Weights of a small model that answers yes/no questions on an image's attributes.
Training: muon at rate 0.035, 12500 steps, batches of 64.
Data: 203450 training examples, 3.9 epochs.
Rows from block 3 of the fusion encoder, named by matrix and row number. Rows with one number belong to one attention dimension. Each number is 128 + 32 x the weight over its row's rms, rounded and kept within 0 to 255. All counts start at 0.
# v: attention query, key and value (stacked) (fusion_encoder.blocks.3.attn.qkv.weight, 576x192, the v third), inputs 96-191
# proj: attention output (fusion_encoder.blocks.3.attn.proj.weight, 192x192, transposed), outputs 96-191
v.89 [148 169 118 181 129 149  84 114 136 116 102 130  91 142  81  85 145 154 143 115 115 138 149 147 102 122 114  87 165 150 172 123 139 155 187  65 122 121 142 110  81 133  92 142  95 167 130 120 108 137 110 143 127  36 125 143 138 126 144 111 145 127 145 114 132  98 178  90 155 147  94 105 122 108 132 115 104 127 161 143 128 111 121 136 136 122 157 100 161 164 121 133 178 219 115  81]
proj.89 [100 122 161  87  90 117 119 179  74 154 135 151 186 165 163 186 153 112 127 130 140 128 174 141 116 108 127 172  89 159 107 156 179 157 172  88  71 204 144 199 119 112 166 102 153 111 135 138  87 169 132 156 124 135 141 144  99 150 196 146 162 200 168 112 102 122 137  90  94 162  93 156 172  87 161 174 141 164 148 154  89 135 182 116 158 130 140  73 122 137 118 123 185 195 148  90]
v.90 [143 115 108  97 164 123 104 157  50 155 160 121 162 183 107 164 164 127  94 122 141 174 117 123  88 127 119 104 167 129 177 131 106  35 136 108 134  97 140 120  90 138 105 143 148 162 150 137 126  98 104 112 167 104 157 101  89 200 137 151 112 134 141  89 155 141 136  55 131 148 134 121 136  72  94 211 149 178 134 124  82 116 123 130 143  76 105  97 102 158 141 100 105 142  97 171]
proj.90 [101 131  91 141 136 111 180 130 181 165 177 111 137 129 156 149 102  74 144 111 168 121 135 143 142 131 150 110 143 163 109  94  65 118 100 125 104  92 144 117 159 165 137  91 153 133  96  61 120 111 152 123 120 149 144 129  83 104 133 197 125 142 127 146 123 109 133 113 114 161 167 107 139 199 103 139 179 125 111 115 179 113  92  82 140 100 146 102 133 160  99 121 102  93 110 102]
v.91 [114 128  80 201 140 117 175 135 199  90 175 134  89  77 131 104 121 198  93 101 117  98  87  93 100  96 122 124  54  99 149 156 156 146  81 126  98 125  54 145 162 105  99  86 124 143 139 109 130 117 109 132 101 165  56 145 161 149  62 137 165 178 155 164 146 135 137 115  40 122 156 153 112 119 134 109 141 153 132 128 190 127 107  83  80 167  92  99  88  96 148 132 111 194 102  96]
proj.91 [ 93 186 157 175 132  89 103 136 128 132 128 128  88 149 150 185 121 131 124  61  68 144 112 157 169 154 114 171 133 136 176 147 114 121 131 105 156 131 137 107  81 147 128 117 126  89 174 119 109 137 165 153 135  60 111 123 164 149 124 145 142 132 165 123  73 136 177 154  84  82 116 137 109 134 143   8 121  89  56 129 140 140 104 166 183 192 159 143 133 161 173 117 112 117 123  94]
v.92 [120 116 119 146 106 102 111 127 133  47 137 143 125  97 148  69 179  83 170 112 133 135 126 185 155  80 119  58 119 108  61 146 159 126 153 147 144 180 130 174 131  98 172 157 168 123 128 117 130 137 141  48 114 153 111 110  94 177 157 124 158 144 126 118 105 119  71 179 133 165 144 100  74  69 156 132 139 117  70 127 129 130 128 153 112  86 147 154 169 101 162 111 129 137 133 102]
proj.92 [ 74 183 105 107 148 110 113 105 100  97  98 112  56 114 214 117 115 141 144 110 229 109  81 101 123 118 112 112  63 116 124 110  90 133 163  95  98 119  97 153 172 144  77 125  98 126 176 210 126 142  89 149 110 188 137 112 152 165 102  74 114 139 152 141 163 145  96 123  90 163  36 156 118 103 152 152 114 182 134 123 148  81 120 174 182 110 109 133 130 164 160 136 124 147 147 180]
v.93 [ 64  88 116  26 170 185 147 108 128 152  57 161 126 137 162 115 109  65 122 103 149 165 139  80 168 184 102 152 120 116 154 153 112 100 116 172 127 117 102  96 188 132 159 165 119 147 121  77  89 113 158 104 135 201 150 184  83 178 130 139 148 152 157  99 148 169  75  97 167 115 155 105 174 133 154 122  75 109 127 136 130 128 147 161 115 119 134 154 178 127 130  98 124 142 137 159]
proj.93 [117 114 187 146 141 160  70 130 133  86 145  62 169 104 108  67 132 157  95 143 139 102  84 152 103 173 155  69 148 130 139 139 129 133 118 107 162 143 122  84 140  99 123  95 122 168  84 117 133 240 173 135 129 143 106 169  97 123 206 121 113 122 124 124 134 146 237  70 121 130 141 103 142 176 117 106  91  82 166 182 146 125 154  95  42 146 162 132 111 113 175 151  76 148 121 148]
v.94 [152 126 134 153 109 108 109 146 119 141 134 114 161  88 100 135 110  97 150 113  91 170 159  96 124 124 129 156 176 153  96 141  95 120 112  99 142  90 101 114 109 108 156  78 123 148  98 108 120 161  81 139 157 136 139 158 173 115 155 121 119 137 127 110 145 150 141 162  46 140 192 134 131 148 115 111 124  90  93 139  94 141 160 136 183 134 142 172 194 222 114 128 102 122 156  91]
proj.94 [130  99 179 175 120 135  92 148 155  86 141 112  93 104 140  96 130 125 141 137  95 115  77 118  99 111 106 195 155 133 150  89 140 103 166 117 113 144 137 194  84 144 121  68 145 119 139  56  87 130  85 162 124 203  95 140 147 118 139 165 143 107 114 128 176 120 202 168 118 137 141 153 169 119 140 141 124 140 184 166 127 106 140  86  41 170 126 180 125 107 155 111 106 128  90  81]
v.95 [111  82 103 115 136 168 149  63 158 108 105 154 114 148  71  99 137  80 125  81  86 124 116 161  74 166 116 151 168 100  92 195 139 126 141 154 113 121  75 197 149 107 110 164 191  96 179 101 105 167 129  90 114 111 164 103 170 112 125 110  87 157 150 178 129 144 138 145  95 115 188 110 143  82 141 154 112 138  98  87 147 102  61 150 178  92 178  63 161 118  97 133  61 101 128 112]
proj.95 [111  90 151 168 141 141  83 122 122 117 139 133 188  63  84 125 111 102 132 205 177 118 117 153 150  91 107  93 160 114 218 100 118 113 117 154 131 163 155 112 126 132 112 142 128 188 167 161  82 139 166 166 130 133 129 143 130 120 156  95 110  92 135 114 142 154  55 104 177 117 103 102 136 128 134  68 140 182 172 128 139 129 128  79  88 132  77 169 136 109  81  80 108 107 141 146]
v.96 [202  92 161 139  79 103  92 145 134 133 148 140 126  78 139 129 131 188 147 161 131 140  94 106 132 117 142 124  95 103 108 110 153 115 151 178  91  67 147 154 126 129  91 147 141 125 145  31 128 164  86 183  53 147 124 184 155 125 157 132 148 132 134  98 143 157 152 187 143  83 100 160 111  58 118  80 123 151 130 121 100 138 137 156 171 148 148 168 109 132 113 138 119  99 179 100]
proj.96 [ 99  89 106 129 104 102 123 193 154  97 173 141  96  48  88 118 139 124 120 142 137 133  57 167 158 143 152 186  99  75 125 190 114 102  67 167 139 113 129 136 132 129 167 114 139 175 139 112 160 147 187 162 117 100  42 128  91 115 157  72 135  71 160 158 116 110 104  75 137 171  81 122  99 124 135 169 125 130 157 171 130 162 176 134 127 142 162  81 127 118 138  91  86 169 118 173]
v.97 [ 76  98 177 111  87 154 169 163 152 125 109 110  58  72 121 146  90 177 157 139 127 180 141 165 118 168 159 131 159 112  92 154 124 116 176 127 137 129 135 129 167  63 119 163  85 130 107 115 141 105 124 199 182 152 163 146 112 170 107 133 158  96 126 180  70 176  74 126 127  94  99 149 132  86 106 145 125  87 140  32 174 173  82  89 171 121  99  79 149 147 160 111  47  86 164 160]
proj.97 [ 70 146 139 161 125 148 105 114 131 117 105 123 128 125 124 174 128 111 153 112 127 139  37 158 133 142 108 131 120 136 118 125 103 115  88 233 174 129 165  67  82 137 129 110 130 157 138 134  93 189 119 149 129 132  85 129 196 138 135 180 116 129  83 121 151 112 143 122  97 166  95  82  92 167 159  79 116 141 122 120  98 165  90 139 109  73 134 112 131 115  99 123  88 138 131 127]
v.98 [126 128 106 136 122 107 122 126 142 110 160 132 127 167 108 115  75  82  97 125 136 100 140 143  73 105 155 148 132  85 178 117 134 193 144 138 178  84 103 170 116 179 126 175 109  88 150  95  59 143 138 168 109 143  75 130 153  78 105 137 118 106 102  95 110 111 193 166 143  84 102 116  84 118 131 114 133 164  55  89 177 180  97 173  71 135  67 183 111 125 141 106 162 112  93  85]
proj.98 [115 127 137  74 153  87 148  78 172 152 106 142 139 138 131 142 121 109 177 191 119 126 138 148 170  81  95 109 186 113 114 184 134 125 130 189 132  89 120 143 240 109 121 150  93 120  82  87 152 123 173 118 115 151 145 153 133 145 106 118 114 150 189 135 167 125  83 101 113 141 164 139 134 119 106 174 107  61 138 139 144 165 157  54 132 114 141 103 137 148 139 138 105 188 140 138]
v.99 [158  97 124 130 152 137 125 153 100 153 129 112 106 138 112 186 131 212 128 171  87  95  97 100 115  76 111 157 118 140 155  82 122  67 137 135 107  85 153  96 139 111 121 142  70 154 114 192 165 146 132 106  85  90  61 140 134 147 137  83 116 128  89  98  89 138  95 163  77  71 119 107 148 135 158 140 153  58 105 117 101 129 148 161  91 110  81 161 150  93 102 113 144 133 129 150]
proj.99 [113 130  68 138 129  93  86  90  95 194 102  80 109  78 147  56 143 112  77 118  73 133  92 137 109  63 119 185 116 141 105 111 170 151 101 118 105 141 154 132  72 130 144 119 143 162 117 103  55  43  81 128 125 156  39 136 108 158 223 215 128 119 186 140 124 128 190 145 123 156 116  99  57 152  95 102 131 137 117 185 125 142 174 126 109 158 184  85 125 164 163 121 141 140 147 188]
v.100 [206 135 136 140  98  80 127 103 136 119 189  85 126 122 115 158 192 138 124 161 134 137  98 181 120 135 134 144 134 160  85 142 133 107 138 113 134 185  56 161  82  87 143  32 122 100 104 163  69 113 133 125 107 101 121 114 156 179 182 174 129 172  87 152 114 125  67 161 144 126 121 150 107 132  43 141 119  83 158  99 118 144 132  99 117 110 127  83 123  87 112  96 117 150 118 122]
proj.100 [101 140 160 149 116 105  94 155 139 189 177 136 113 119 126  83 127 130 115 159 123 141 139  53 154  89 119 108 172 169 149  95  70 164 143  70  97  75 130  87 109 151 134 142 118 137 148  86 147  77  84 127  94 149 208 138 134  61 159 104 135 207 133 124 123 150 124 153 147 113  95  93 156 133 142 152 113 156  82 116  96 151 211 160 136 122 110 144 116 117 121 142 137 172 126 150]
v.101 [161 153 138 150  93 103 176 129 155  84 111  99 157 110 102 134  94 154 148 134 149 131 119  98 116 136 129 124  86 175 159 158 156  57 117 114 111 117 104 121 150  82 165 141 165 109 131 156  97 168 186  70 130 141 174  85 134 153 147 101 144 124 153 119 111 144 117  83 146 132 127 141 103 100 110 156 122  71  85 129 120 142 148 111  77 134 100 141 126 146 165 131 184 181 119 128]
proj.101 [ 88 141 103 173 123 117 137  74 133 121 150 199 152  91 130 131 120  53 128 204 102 109  96  78 164 114 114 118 102 143 108 100  63 124 170 164 115 108 144 151 206 101 110 120 148 177  83 140 161  90 115 121  98 157 161 141 133 134 131 127 120 134 150 122 114 163  96 124 135 111  42 121 167 136 160 124 134 104 101 159 112  89 190 153 167 107 164 158 119 175 153 142  50 129 131 121]
v.102 [194 125 124  94 118 183 128 106 122  94 115 146 126 128 122 111 136 162 103  99 116 156  94 149 127  87  90  87  77 138  67 144  79 124 109  86 167 142 109 145  40  52 167 119  91 167 128 149  91 106 173  74 132 169 129  37 168 159 138 110 141 172 141 200  69  86 111  98 161 134 157  87 123 135 190 177  96 152 135  93 136 177 116 172 134 115 134 137 156 128 133 106 101 109 139 124]
proj.102 [168 150 142 151 187 121  92  94 135  95 106 177 105  99 133 159 133 123 139 135 153 116 153  92 130 109 133 126 167  94 160  91 143 131 155 138 108  95 134 112 137 153 105 154 149  78 108 156 217 142  72 156 130 186 200 131 182 141 147 181 114 143  97 148 157 175 134 131 124 151 118  67 158 162 139  73 151 130 115 159 116 130 162 146 117  38  73 108 125 146 158 136  76 144 137  95]
v.103 [ 85 178 123 118 147 102 115 138 104 168  78 158 125 167 140 172  88 180  96  80  71 113 167 117 115 109 119 184 147 116 137 127 159  71 145 146 156 102  99  61 113 138  91 149 164  96 191 121 129 140 138 102 125 135 119  98 169 199 101 117  83 134 109 154 118 104 132 130 136 138 123 125 101 158 118  97 164 112  27 133 121  95  86  82  82  91  28 113 115 151  90 116 182 130  63 110]
proj.103 [146 109 126 126 202 127  77  59 154 173 147 164 207 201  99 182 132 118 139 137 167 126 156 104 132 123 142  64  92 119 157 123 128 117 196 124 133 132 114  99 202 140  93 163 149 113 118 106  95 125 190 131 102 167 173 126  97 137 149 204 125  76 211 133 130 142 166 116 128 131 133 191 152 111 164 120 101  79 121  87 105 113 155 106 140 130 148 151 139 158 101 140 125 148 139 113]
v.104 [126 129 152  79 144 129 142 123 142  91 112 165  65 155 174 130 112 193 177 127  87 122 176 115 146 177 115 177 158 145 136 114  76 135  82  66 115 115 131 163 172 125 117 108 141 148  91 126 198 146 101 108 136 162 160 125 146 127 120  92  85 126 124  88  62 116 151 123 106 163 167 104 197 181 155 141 172 109 145 100 120 123  95 178 104 130 129 189 141 178 125  94 163 107 146 143]
proj.104 [115 135  90 104  55  81 119 151 120 104 156 110  86 121  86 104 131 120 114  88 171  96  68 156  94 147 138 162 114 130 134 158 112 127 121 140 132 198 130  65  86 183 134 138  90 167 146  84 107  85 179 121 108 117 125 141  99 134 136 181 136  67 142 131 129 141 125 150 177 129 122 116 105  83  95 100 128 113 155 115 130 162  98 198 130 108  94 103 131 106 141 153  77 107 138  78]
v.105 [ 84 174 119 107 180  74 127 132 135 152  49 121 140 159 137 146 106  53  94 157 132 153 128 162 146 127 121 145 123 193 113 138 190 158 155  96 135 160 114  91 118 111  81 170 137  80 112 132 100 116 182 163 136  93 108 154 126 124 148 196 180 113 107 167 165 140 191 169 123 142 139 130  95 107 124 112 148 125 137 107 104 150 130 129 117 149 121 119  79  92 106 187 172 171 118 121]
proj.105 [150  83 170  78 132 164 170  82  96 106 129  67 177 132  92 107 141 164 117 133 182 142 119 107 190 126 141 114 112 128 118 135 121 130 158  96 121  90 131 184 113 141 113 126 134 119 181 116 154 108 161 119 131  50 112 128  73  98 160  48 116 172  55 136 120 168 159  32 102  99 133 141 152  94  93 122 124 121 138 117 147 123 105  89 176 198 102 126 150 148 120 119 101 127 103 203]