{
  "model": "model that answers yes/no questions on an image's attributes",
  "train_examples": 203450,
  "encoder_isotropic": false,
  "encoder_conv_stem": true,
  "fusion_encoder_activation": "gelu_tanh",
  "fusion_encoder_mlp_ratio": 6,
  "fusion_encoder_layer_scale_init": 0.1,
  "fusion_encoder_connector": "linear",
  "batch_size": 64
}
Rows from block 7 of the image encoder, named by matrix and row number. Each number is 200 + 20 x the weight over its row's rms, rounded and kept within 0 to 999. All counts start at 0. After the name is the row's rms in percent of the matrix's.
# f: depthwise 7x7 conv (encoder.blocks.7.mixer.f.weight, 384x1x7x7, trained with AdamW), a 7x7 kernel
f.106,096,207,199,195,192,204,185,180,244,212,174,208,206,226,186,250,203,199,198,208,207,204,200,238,232,184,204,212,222,211,177,213,236,222,190,208,194,196,219,200,229,155,221,174,216,177,208,206,172,183
f.107,109,180,190,191,177,237,209,203,178,201,212,216,226,186,196,164,221,184,201,224,230,166,173,233,231,184,227,192,173,179,205,196,220,208,217,219,203,190,193,230,190,222,217,231,223,194,200,202,176,222
f.108,090,171,203,195,157,205,206,198,224,181,183,207,232,236,198,197,200,228,163,224,209,176,217,167,229,199,223,174,217,201,155,184,187,216,224,200,193,170,201,196,222,191,207,202,199,205,186,188,228,193
f.109,105,175,200,221,222,170,161,220,179,194,170,178,205,192,180,207,184,198,201,196,181,190,197,178,195,170,194,178,230,240,201,162,183,197,200,210,234,168,177,189,200,224,191,235,227,182,206,202,201,201
f.110,104,229,181,181,198,182,220,204,232,215,223,208,173,188,219,238,204,223,229,191,195,177,182,187,221,205,218,173,172,216,208,198,213,165,159,197,160,209,210,178,184,185,189,209,202,190,205,162,197,198
f.111,102,195,189,188,225,240,200,233,201,199,198,155,198,234,211,233,199,203,191,195,244,229,218,201,191,182,184,219,232,220,197,199,189,192,216,222,224,218,234,228,232,218,210,215,193,181,192,197,200,196
f.112,110,169,178,188,180,176,222,236,212,197,224,178,196,195,198,195,196,238,217,188,220,232,214,178,245,196,189,220,223,210,203,190,206,178,223,188,193,192,177,191,171,204,206,214,206,168,184,199,180,155
f.113,110,210,196,192,220,214,191,188,206,181,188,228,192,194,218,179,187,188,227,182,191,239,209,192,235,188,201,226,243,211,186,176,217,217,233,226,194,197,201,171,209,243,199,173,197,209,184,247,189,195
f.114,103,213,162,196,190,179,180,184,213,185,218,208,186,209,227,197,177,232,216,212,207,219,223,190,201,198,216,207,216,208,192,183,220,234,195,164,228,187,226,200,211,163,206,233,214,220,209,172,169,161
f.115,097,227,196,199,217,241,188,187,225,225,191,207,201,218,208,186,197,209,203,163,183,194,182,213,192,183,194,201,179,177,214,236,193,197,181,211,225,242,207,239,228,240,223,194,206,180,218,197,175,224
f.116,098,202,208,181,172,207,183,194,212,176,215,204,226,214,195,197,180,202,165,235,178,211,205,183,173,195,226,194,208,215,190,175,217,197,165,227,205,184,157,164,213,156,191,200,201,182,225,225,187,219
f.117,100,229,211,204,236,172,213,217,218,174,199,209,230,188,238,163,198,173,211,198,181,209,172,177,181,221,165,222,233,201,178,192,195,185,201,201,206,189,225,192,236,207,191,222,184,204,183,181,207,219
f.118,108,206,224,196,190,210,199,192,222,185,222,201,201,204,215,190,223,217,178,204,218,192,147,178,165,210,185,169,187,190,187,197,179,236,170,197,167,210,165,202,215,183,174,186,174,194,160,210,186,191
f.119,110,228,235,193,194,200,164,187,200,194,219,206,224,161,205,210,196,166,195,180,187,195,211,191,166,217,227,169,218,175,202,220,206,199,176,229,184,223,208,201,222,220,240,183,200,207,195,207,235,222
f.120,110,206,238,197,219,229,231,196,202,168,161,191,205,181,188,189,166,198,218,209,205,212,201,159,214,224,180,179,170,221,160,177,215,197,200,176,229,194,178,192,212,202,218,222,208,198,214,224,193,211
f.121,103,223,193,169,185,196,187,188,192,193,221,220,227,219,184,219,207,157,169,187,203,195,203,213,176,168,193,200,221,206,215,215,198,241,228,184,208,204,228,211,201,225,222,238,227,218,234,189,221,196
f.122,099,175,222,196,212,179,191,168,193,176,198,244,197,252,184,196,220,211,192,188,215,158,180,200,170,216,229,197,193,189,220,175,208,213,239,206,200,194,173,188,198,192,181,208,216,199,175,219,219,198
f.123,095,236,201,191,181,186,211,197,183,176,221,181,154,166,202,219,178,178,219,192,204,203,211,181,214,216,206,177,189,212,189,191,243,227,201,204,177,214,204,183,205,198,228,159,176,180,204,231,179,221
f.124,089,188,204,247,221,192,216,201,206,167,177,188,223,195,199,194,177,184,183,216,215,210,193,199,237,231,208,226,204,181,193,242,207,214,197,220,189,195,193,170,206,193,185,167,210,172,151,183,177,200
f.125,103,174,192,200,186,196,200,214,182,208,198,212,178,178,225,191,247,252,207,195,210,186,163,211,215,164,201,216,191,168,216,235,192,202,218,167,187,189,223,204,229,193,168,201,179,200,208,181,199,209
f.126,092,164,233,182,196,183,221,198,200,227,224,239,236,216,213,190,200,169,187,226,180,180,227,175,194,213,190,206,178,201,214,191,186,174,183,213,193,221,188,180,181,188,198,195,196,211,234,224,236,180
f.127,106,167,199,217,182,176,171,207,213,228,220,212,219,183,219,184,230,222,214,209,231,227,215,216,225,175,171,194,212,216,201,220,225,212,218,224,203,200,199,170,200,202,190,172,166,168,200,176,222,193
f.128,095,206,181,159,205,194,197,213,208,154,189,213,214,193,182,222,174,184,202,191,200,189,221,182,184,187,193,188,162,201,196,153,215,192,211,179,208,183,205,153,210,168,178,201,203,206,165,208,170,217
f.129,096,182,187,193,207,168,230,218,205,211,171,180,208,224,168,189,167,209,196,188,199,232,226,182,213,207,178,210,185,231,239,198,203,178,207,182,196,208,172,202,221,169,180,204,161,207,189,162,198,190
f.130,100,216,208,192,207,196,193,172,189,205,182,171,207,184,223,203,225,221,212,183,193,221,206,234,231,208,199,230,190,180,183,218,183,158,193,178,207,210,214,195,199,216,210,145,173,168,200,174,234,194
f.131,093,184,215,214,233,220,162,195,215,209,225,196,221,184,214,224,210,211,188,194,198,202,210,242,160,188,185,194,184,212,223,207,197,212,182,201,203,223,233,221,207,201,209,216,179,157,157,167,203,201
f.132,114,176,188,209,199,154,170,189,166,191,213,199,209,192,201,178,211,189,184,206,204,165,207,213,200,222,208,209,182,170,178,213,176,202,236,162,198,189,228,198,205,217,142,188,192,193,187,185,189,178
f.133,108,189,207,178,181,169,179,197,199,187,220,218,205,220,174,161,185,225,209,231,202,169,218,213,173,205,208,197,163,159,198,185,192,218,201,195,207,208,193,172,201,210,164,219,227,198,239,209,222,218
f.134,113,196,189,227,221,220,198,172,231,177,245,171,198,188,220,194,212,226,182,180,201,167,210,229,208,187,196,180,214,196,173,194,196,188,165,188,209,188,165,166,185,201,209,185,167,180,175,185,198,195
f.135,084,195,216,215,193,170,195,198,223,194,205,211,199,223,197,205,214,213,231,207,222,246,220,200,175,189,180,193,190,172,162,151,177,210,204,240,202,202,190,192,223,199,198,222,229,175,191,223,221,225
f.136,101,182,222,198,236,209,196,212,184,208,235,194,216,197,211,216,188,205,161,169,214,246,222,192,187,184,176,219,236,218,178,176,194,181,235,190,186,165,192,214,208,197,227,204,206,204,209,175,217,214
f.137,092,233,158,202,235,200,232,219,224,189,170,203,169,223,198,198,177,191,229,180,214,201,191,218,221,198,174,180,229,203,159,214,195,183,213,209,202,174,200,247,196,186,193,198,208,189,206,202,217,207
f.138,087,199,194,223,210,198,183,235,169,182,191,216,202,221,191,164,189,190,184,192,209,195,207,201,196,204,213,208,191,252,220,188,214,206,214,187,204,229,191,167,214,220,203,175,243,221,167,173,159,202
f.139,096,203,187,203,201,199,214,201,190,196,238,185,206,183,203,201,212,234,220,206,210,183,180,196,147,226,210,155,207,196,214,180,185,216,196,221,205,187,173,171,199,173,198,180,184,151,212,187,177,170
f.140,089,197,210,164,180,231,209,205,198,196,197,222,183,228,187,198,172,204,236,200,203,226,210,210,176,191,172,212,220,234,239,181,203,191,184,195,196,255,175,199,173,202,199,185,187,193,169,185,219,212
f.141,095,212,194,186,186,201,190,225,216,183,226,186,243,199,218,198,186,228,207,231,180,181,198,190,172,206,179,184,219,192,232,188,163,176,177,183,178,217,202,227,229,170,222,186,193,163,191,182,196,186
f.142,093,190,228,194,173,214,141,185,194,187,189,217,225,217,190,174,180,226,192,207,182,199,183,206,188,202,178,214,216,206,185,203,186,228,221,228,169,226,182,198,191,210,257,190,202,216,178,189,199,203
f.143,089,177,218,181,217,178,205,175,230,199,198,192,193,214,198,202,181,212,205,202,152,152,206,171,197,201,230,197,148,207,235,222,200,238,200,206,223,176,227,214,195,200,197,207,214,202,195,214,211,213
f.144,099,191,173,209,175,190,180,249,213,186,183,220,201,212,190,194,214,178,177,208,166,207,168,191,233,217,190,208,188,222,232,223,210,180,193,221,202,191,229,216,216,234,204,190,219,223,213,234,225,191
f.145,085,195,182,195,170,207,196,211,197,187,220,229,145,193,190,184,208,224,224,183,227,188,179,215,189,198,199,221,168,178,181,195,228,214,207,167,219,193,193,209,228,247,183,206,212,213,164,178,198,202
f.146,098,204,194,213,170,203,193,198,215,194,213,216,187,229,202,208,233,193,189,204,157,166,189,182,178,233,187,177,162,226,187,199,230,239,206,195,183,165,213,226,184,189,206,224,193,216,221,182,177,203
f.147,096,187,227,217,228,223,221,242,232,197,181,192,180,206,227,179,211,208,207,194,216,197,235,212,188,219,242,203,211,203,208,150,216,199,216,192,202,222,180,173,184,199,189,227,177,206,189,215,228,200
f.148,096,229,221,224,212,195,225,186,226,206,161,209,184,194,197,228,219,243,198,220,215,217,224,199,221,180,215,240,203,210,243,208,179,213,228,206,207,203,193,176,218,201,198,196,193,184,200,162,200,174
f.149,081,162,193,188,208,211,185,192,224,181,178,210,225,208,223,213,191,201,201,217,171,216,194,190,196,169,214,213,218,219,179,189,229,207,200,224,210,179,194,227,181,182,248,196,175,233,229,172,236,206
f.150,114,181,182,159,182,169,207,197,192,216,208,197,181,194,160,194,184,232,227,190,230,185,228,175,183,207,217,210,196,191,209,194,191,205,227,183,163,217,191,184,223,221,165,199,204,212,198,175,217,161
f.151,104,176,174,190,214,215,195,176,164,183,153,195,184,183,186,180,182,182,214,206,165,211,166,200,219,215,185,200,175,184,196,200,211,217,178,207,192,180,203,194,181,190,164,214,158,179,204,200,192,162
f.152,104,177,227,196,186,203,181,224,196,166,188,216,166,211,226,194,185,219,246,216,227,229,203,206,194,190,188,194,214,223,162,183,211,199,170,190,194,154,198,217,183,183,208,209,206,190,210,214,184,167
f.153,100,208,207,216,197,222,234,215,208,197,196,187,225,194,173,163,195,202,160,211,190,204,241,220,181,178,212,179,180,217,230,203,231,189,198,222,225,202,181,209,235,181,184,213,179,196,224,230,198,225
f.154,085,185,197,219,168,215,177,229,219,182,167,198,176,219,212,192,197,203,175,161,185,205,207,199,214,206,208,215,193,204,225,198,167,203,199,180,181,210,190,200,174,143,190,203,186,175,251,220,197,197
f.155,097,216,221,206,205,233,178,232,201,195,225,231,217,189,206,224,170,201,221,193,173,202,207,195,182,204,188,161,198,214,187,179,234,198,174,211,194,206,188,192,200,183,208,232,186,170,202,188,162,153
f.156,100,191,192,218,181,219,207,154,203,217,174,205,208,199,169,199,224,192,207,226,172,198,204,176,177,181,176,190,231,214,211,235,203,212,193,185,183,219,224,197,192,205,230,185,219,245,210,204,224,236
f.157,092,208,245,210,226,202,165,182,239,226,184,212,219,170,244,191,222,202,180,201,182,220,174,217,175,217,188,208,219,207,179,210,222,190,165,212,194,195,180,179,221,182,197,194,184,192,190,218,194,189
f.158,096,184,189,205,218,184,224,206,217,226,188,231,173,213,210,192,236,174,192,192,227,191,219,196,195,184,223,189,237,207,212,215,232,185,226,199,212,178,164,214,165,205,196,225,174,181,231,182,184,178
f.159,093,190,190,204,185,197,182,175,201,193,168,193,212,191,206,171,196,174,166,168,185,209,212,163,184,223,167,194,203,190,236,214,206,184,178,201,183,218,237,190,219,237,162,203,215,194,216,223,224,186
f.160,111,185,201,184,185,215,208,178,201,218,208,177,203,209,154,210,169,214,187,184,174,184,185,165,214,223,214,173,183,192,205,186,215,228,190,219,151,189,229,204,196,208,231,167,194,188,171,188,176,193
f.161,109,182,208,172,175,163,219,168,212,215,222,185,219,177,189,231,189,206,186,186,203,219,209,209,210,195,221,191,235,227,195,229,240,184,203,210,225,180,199,169,168,209,208,196,163,201,192,184,203,227
f.162,110,178,167,177,176,160,189,198,230,217,193,206,208,183,198,220,238,218,206,222,189,188,187,203,200,196,172,206,197,174,217,185,178,201,208,199,160,189,195,202,158,210,204,168,181,207,206,162,215,167
f.163,097,210,228,218,215,213,228,216,211,188,184,160,145,182,230,193,195,233,231,184,219,193,212,206,193,195,215,170,201,183,214,224,196,187,169,215,187,229,191,196,190,216,201,204,215,225,182,207,169,219
f.164,090,199,211,206,220,182,212,197,215,158,191,206,201,220,175,183,153,194,223,188,186,164,209,181,225,224,180,216,170,197,197,223,233,209,201,190,158,195,224,228,210,174,196,185,216,226,196,222,189,196
f.165,108,174,196,216,148,232,183,168,168,223,221,202,210,206,198,215,160,207,219,231,225,191,182,213,174,192,208,185,209,177,215,189,218,232,219,215,185,200,200,210,180,214,216,203,230,194,223,196,181,190
f.166,105,208,189,190,187,185,192,207,183,196,188,223,227,229,189,211,193,187,205,219,156,152,180,186,201,212,192,162,195,155,200,186,196,209,155,213,179,178,213,189,178,211,217,218,218,210,204,190,216,167
f.167,102,209,211,178,204,217,228,187,211,190,167,181,193,202,179,202,173,174,203,213,217,189,229,205,187,195,235,235,227,216,216,182,204,221,222,209,202,235,221,204,197,214,260,179,231,193,213,190,197,206
f.168,097,186,169,171,178,163,175,197,164,166,204,166,204,209,219,206,218,202,195,201,198,180,200,241,232,194,185,218,183,203,223,205,215,224,204,193,191,221,197,218,176,176,181,212,170,214,212,218,214,230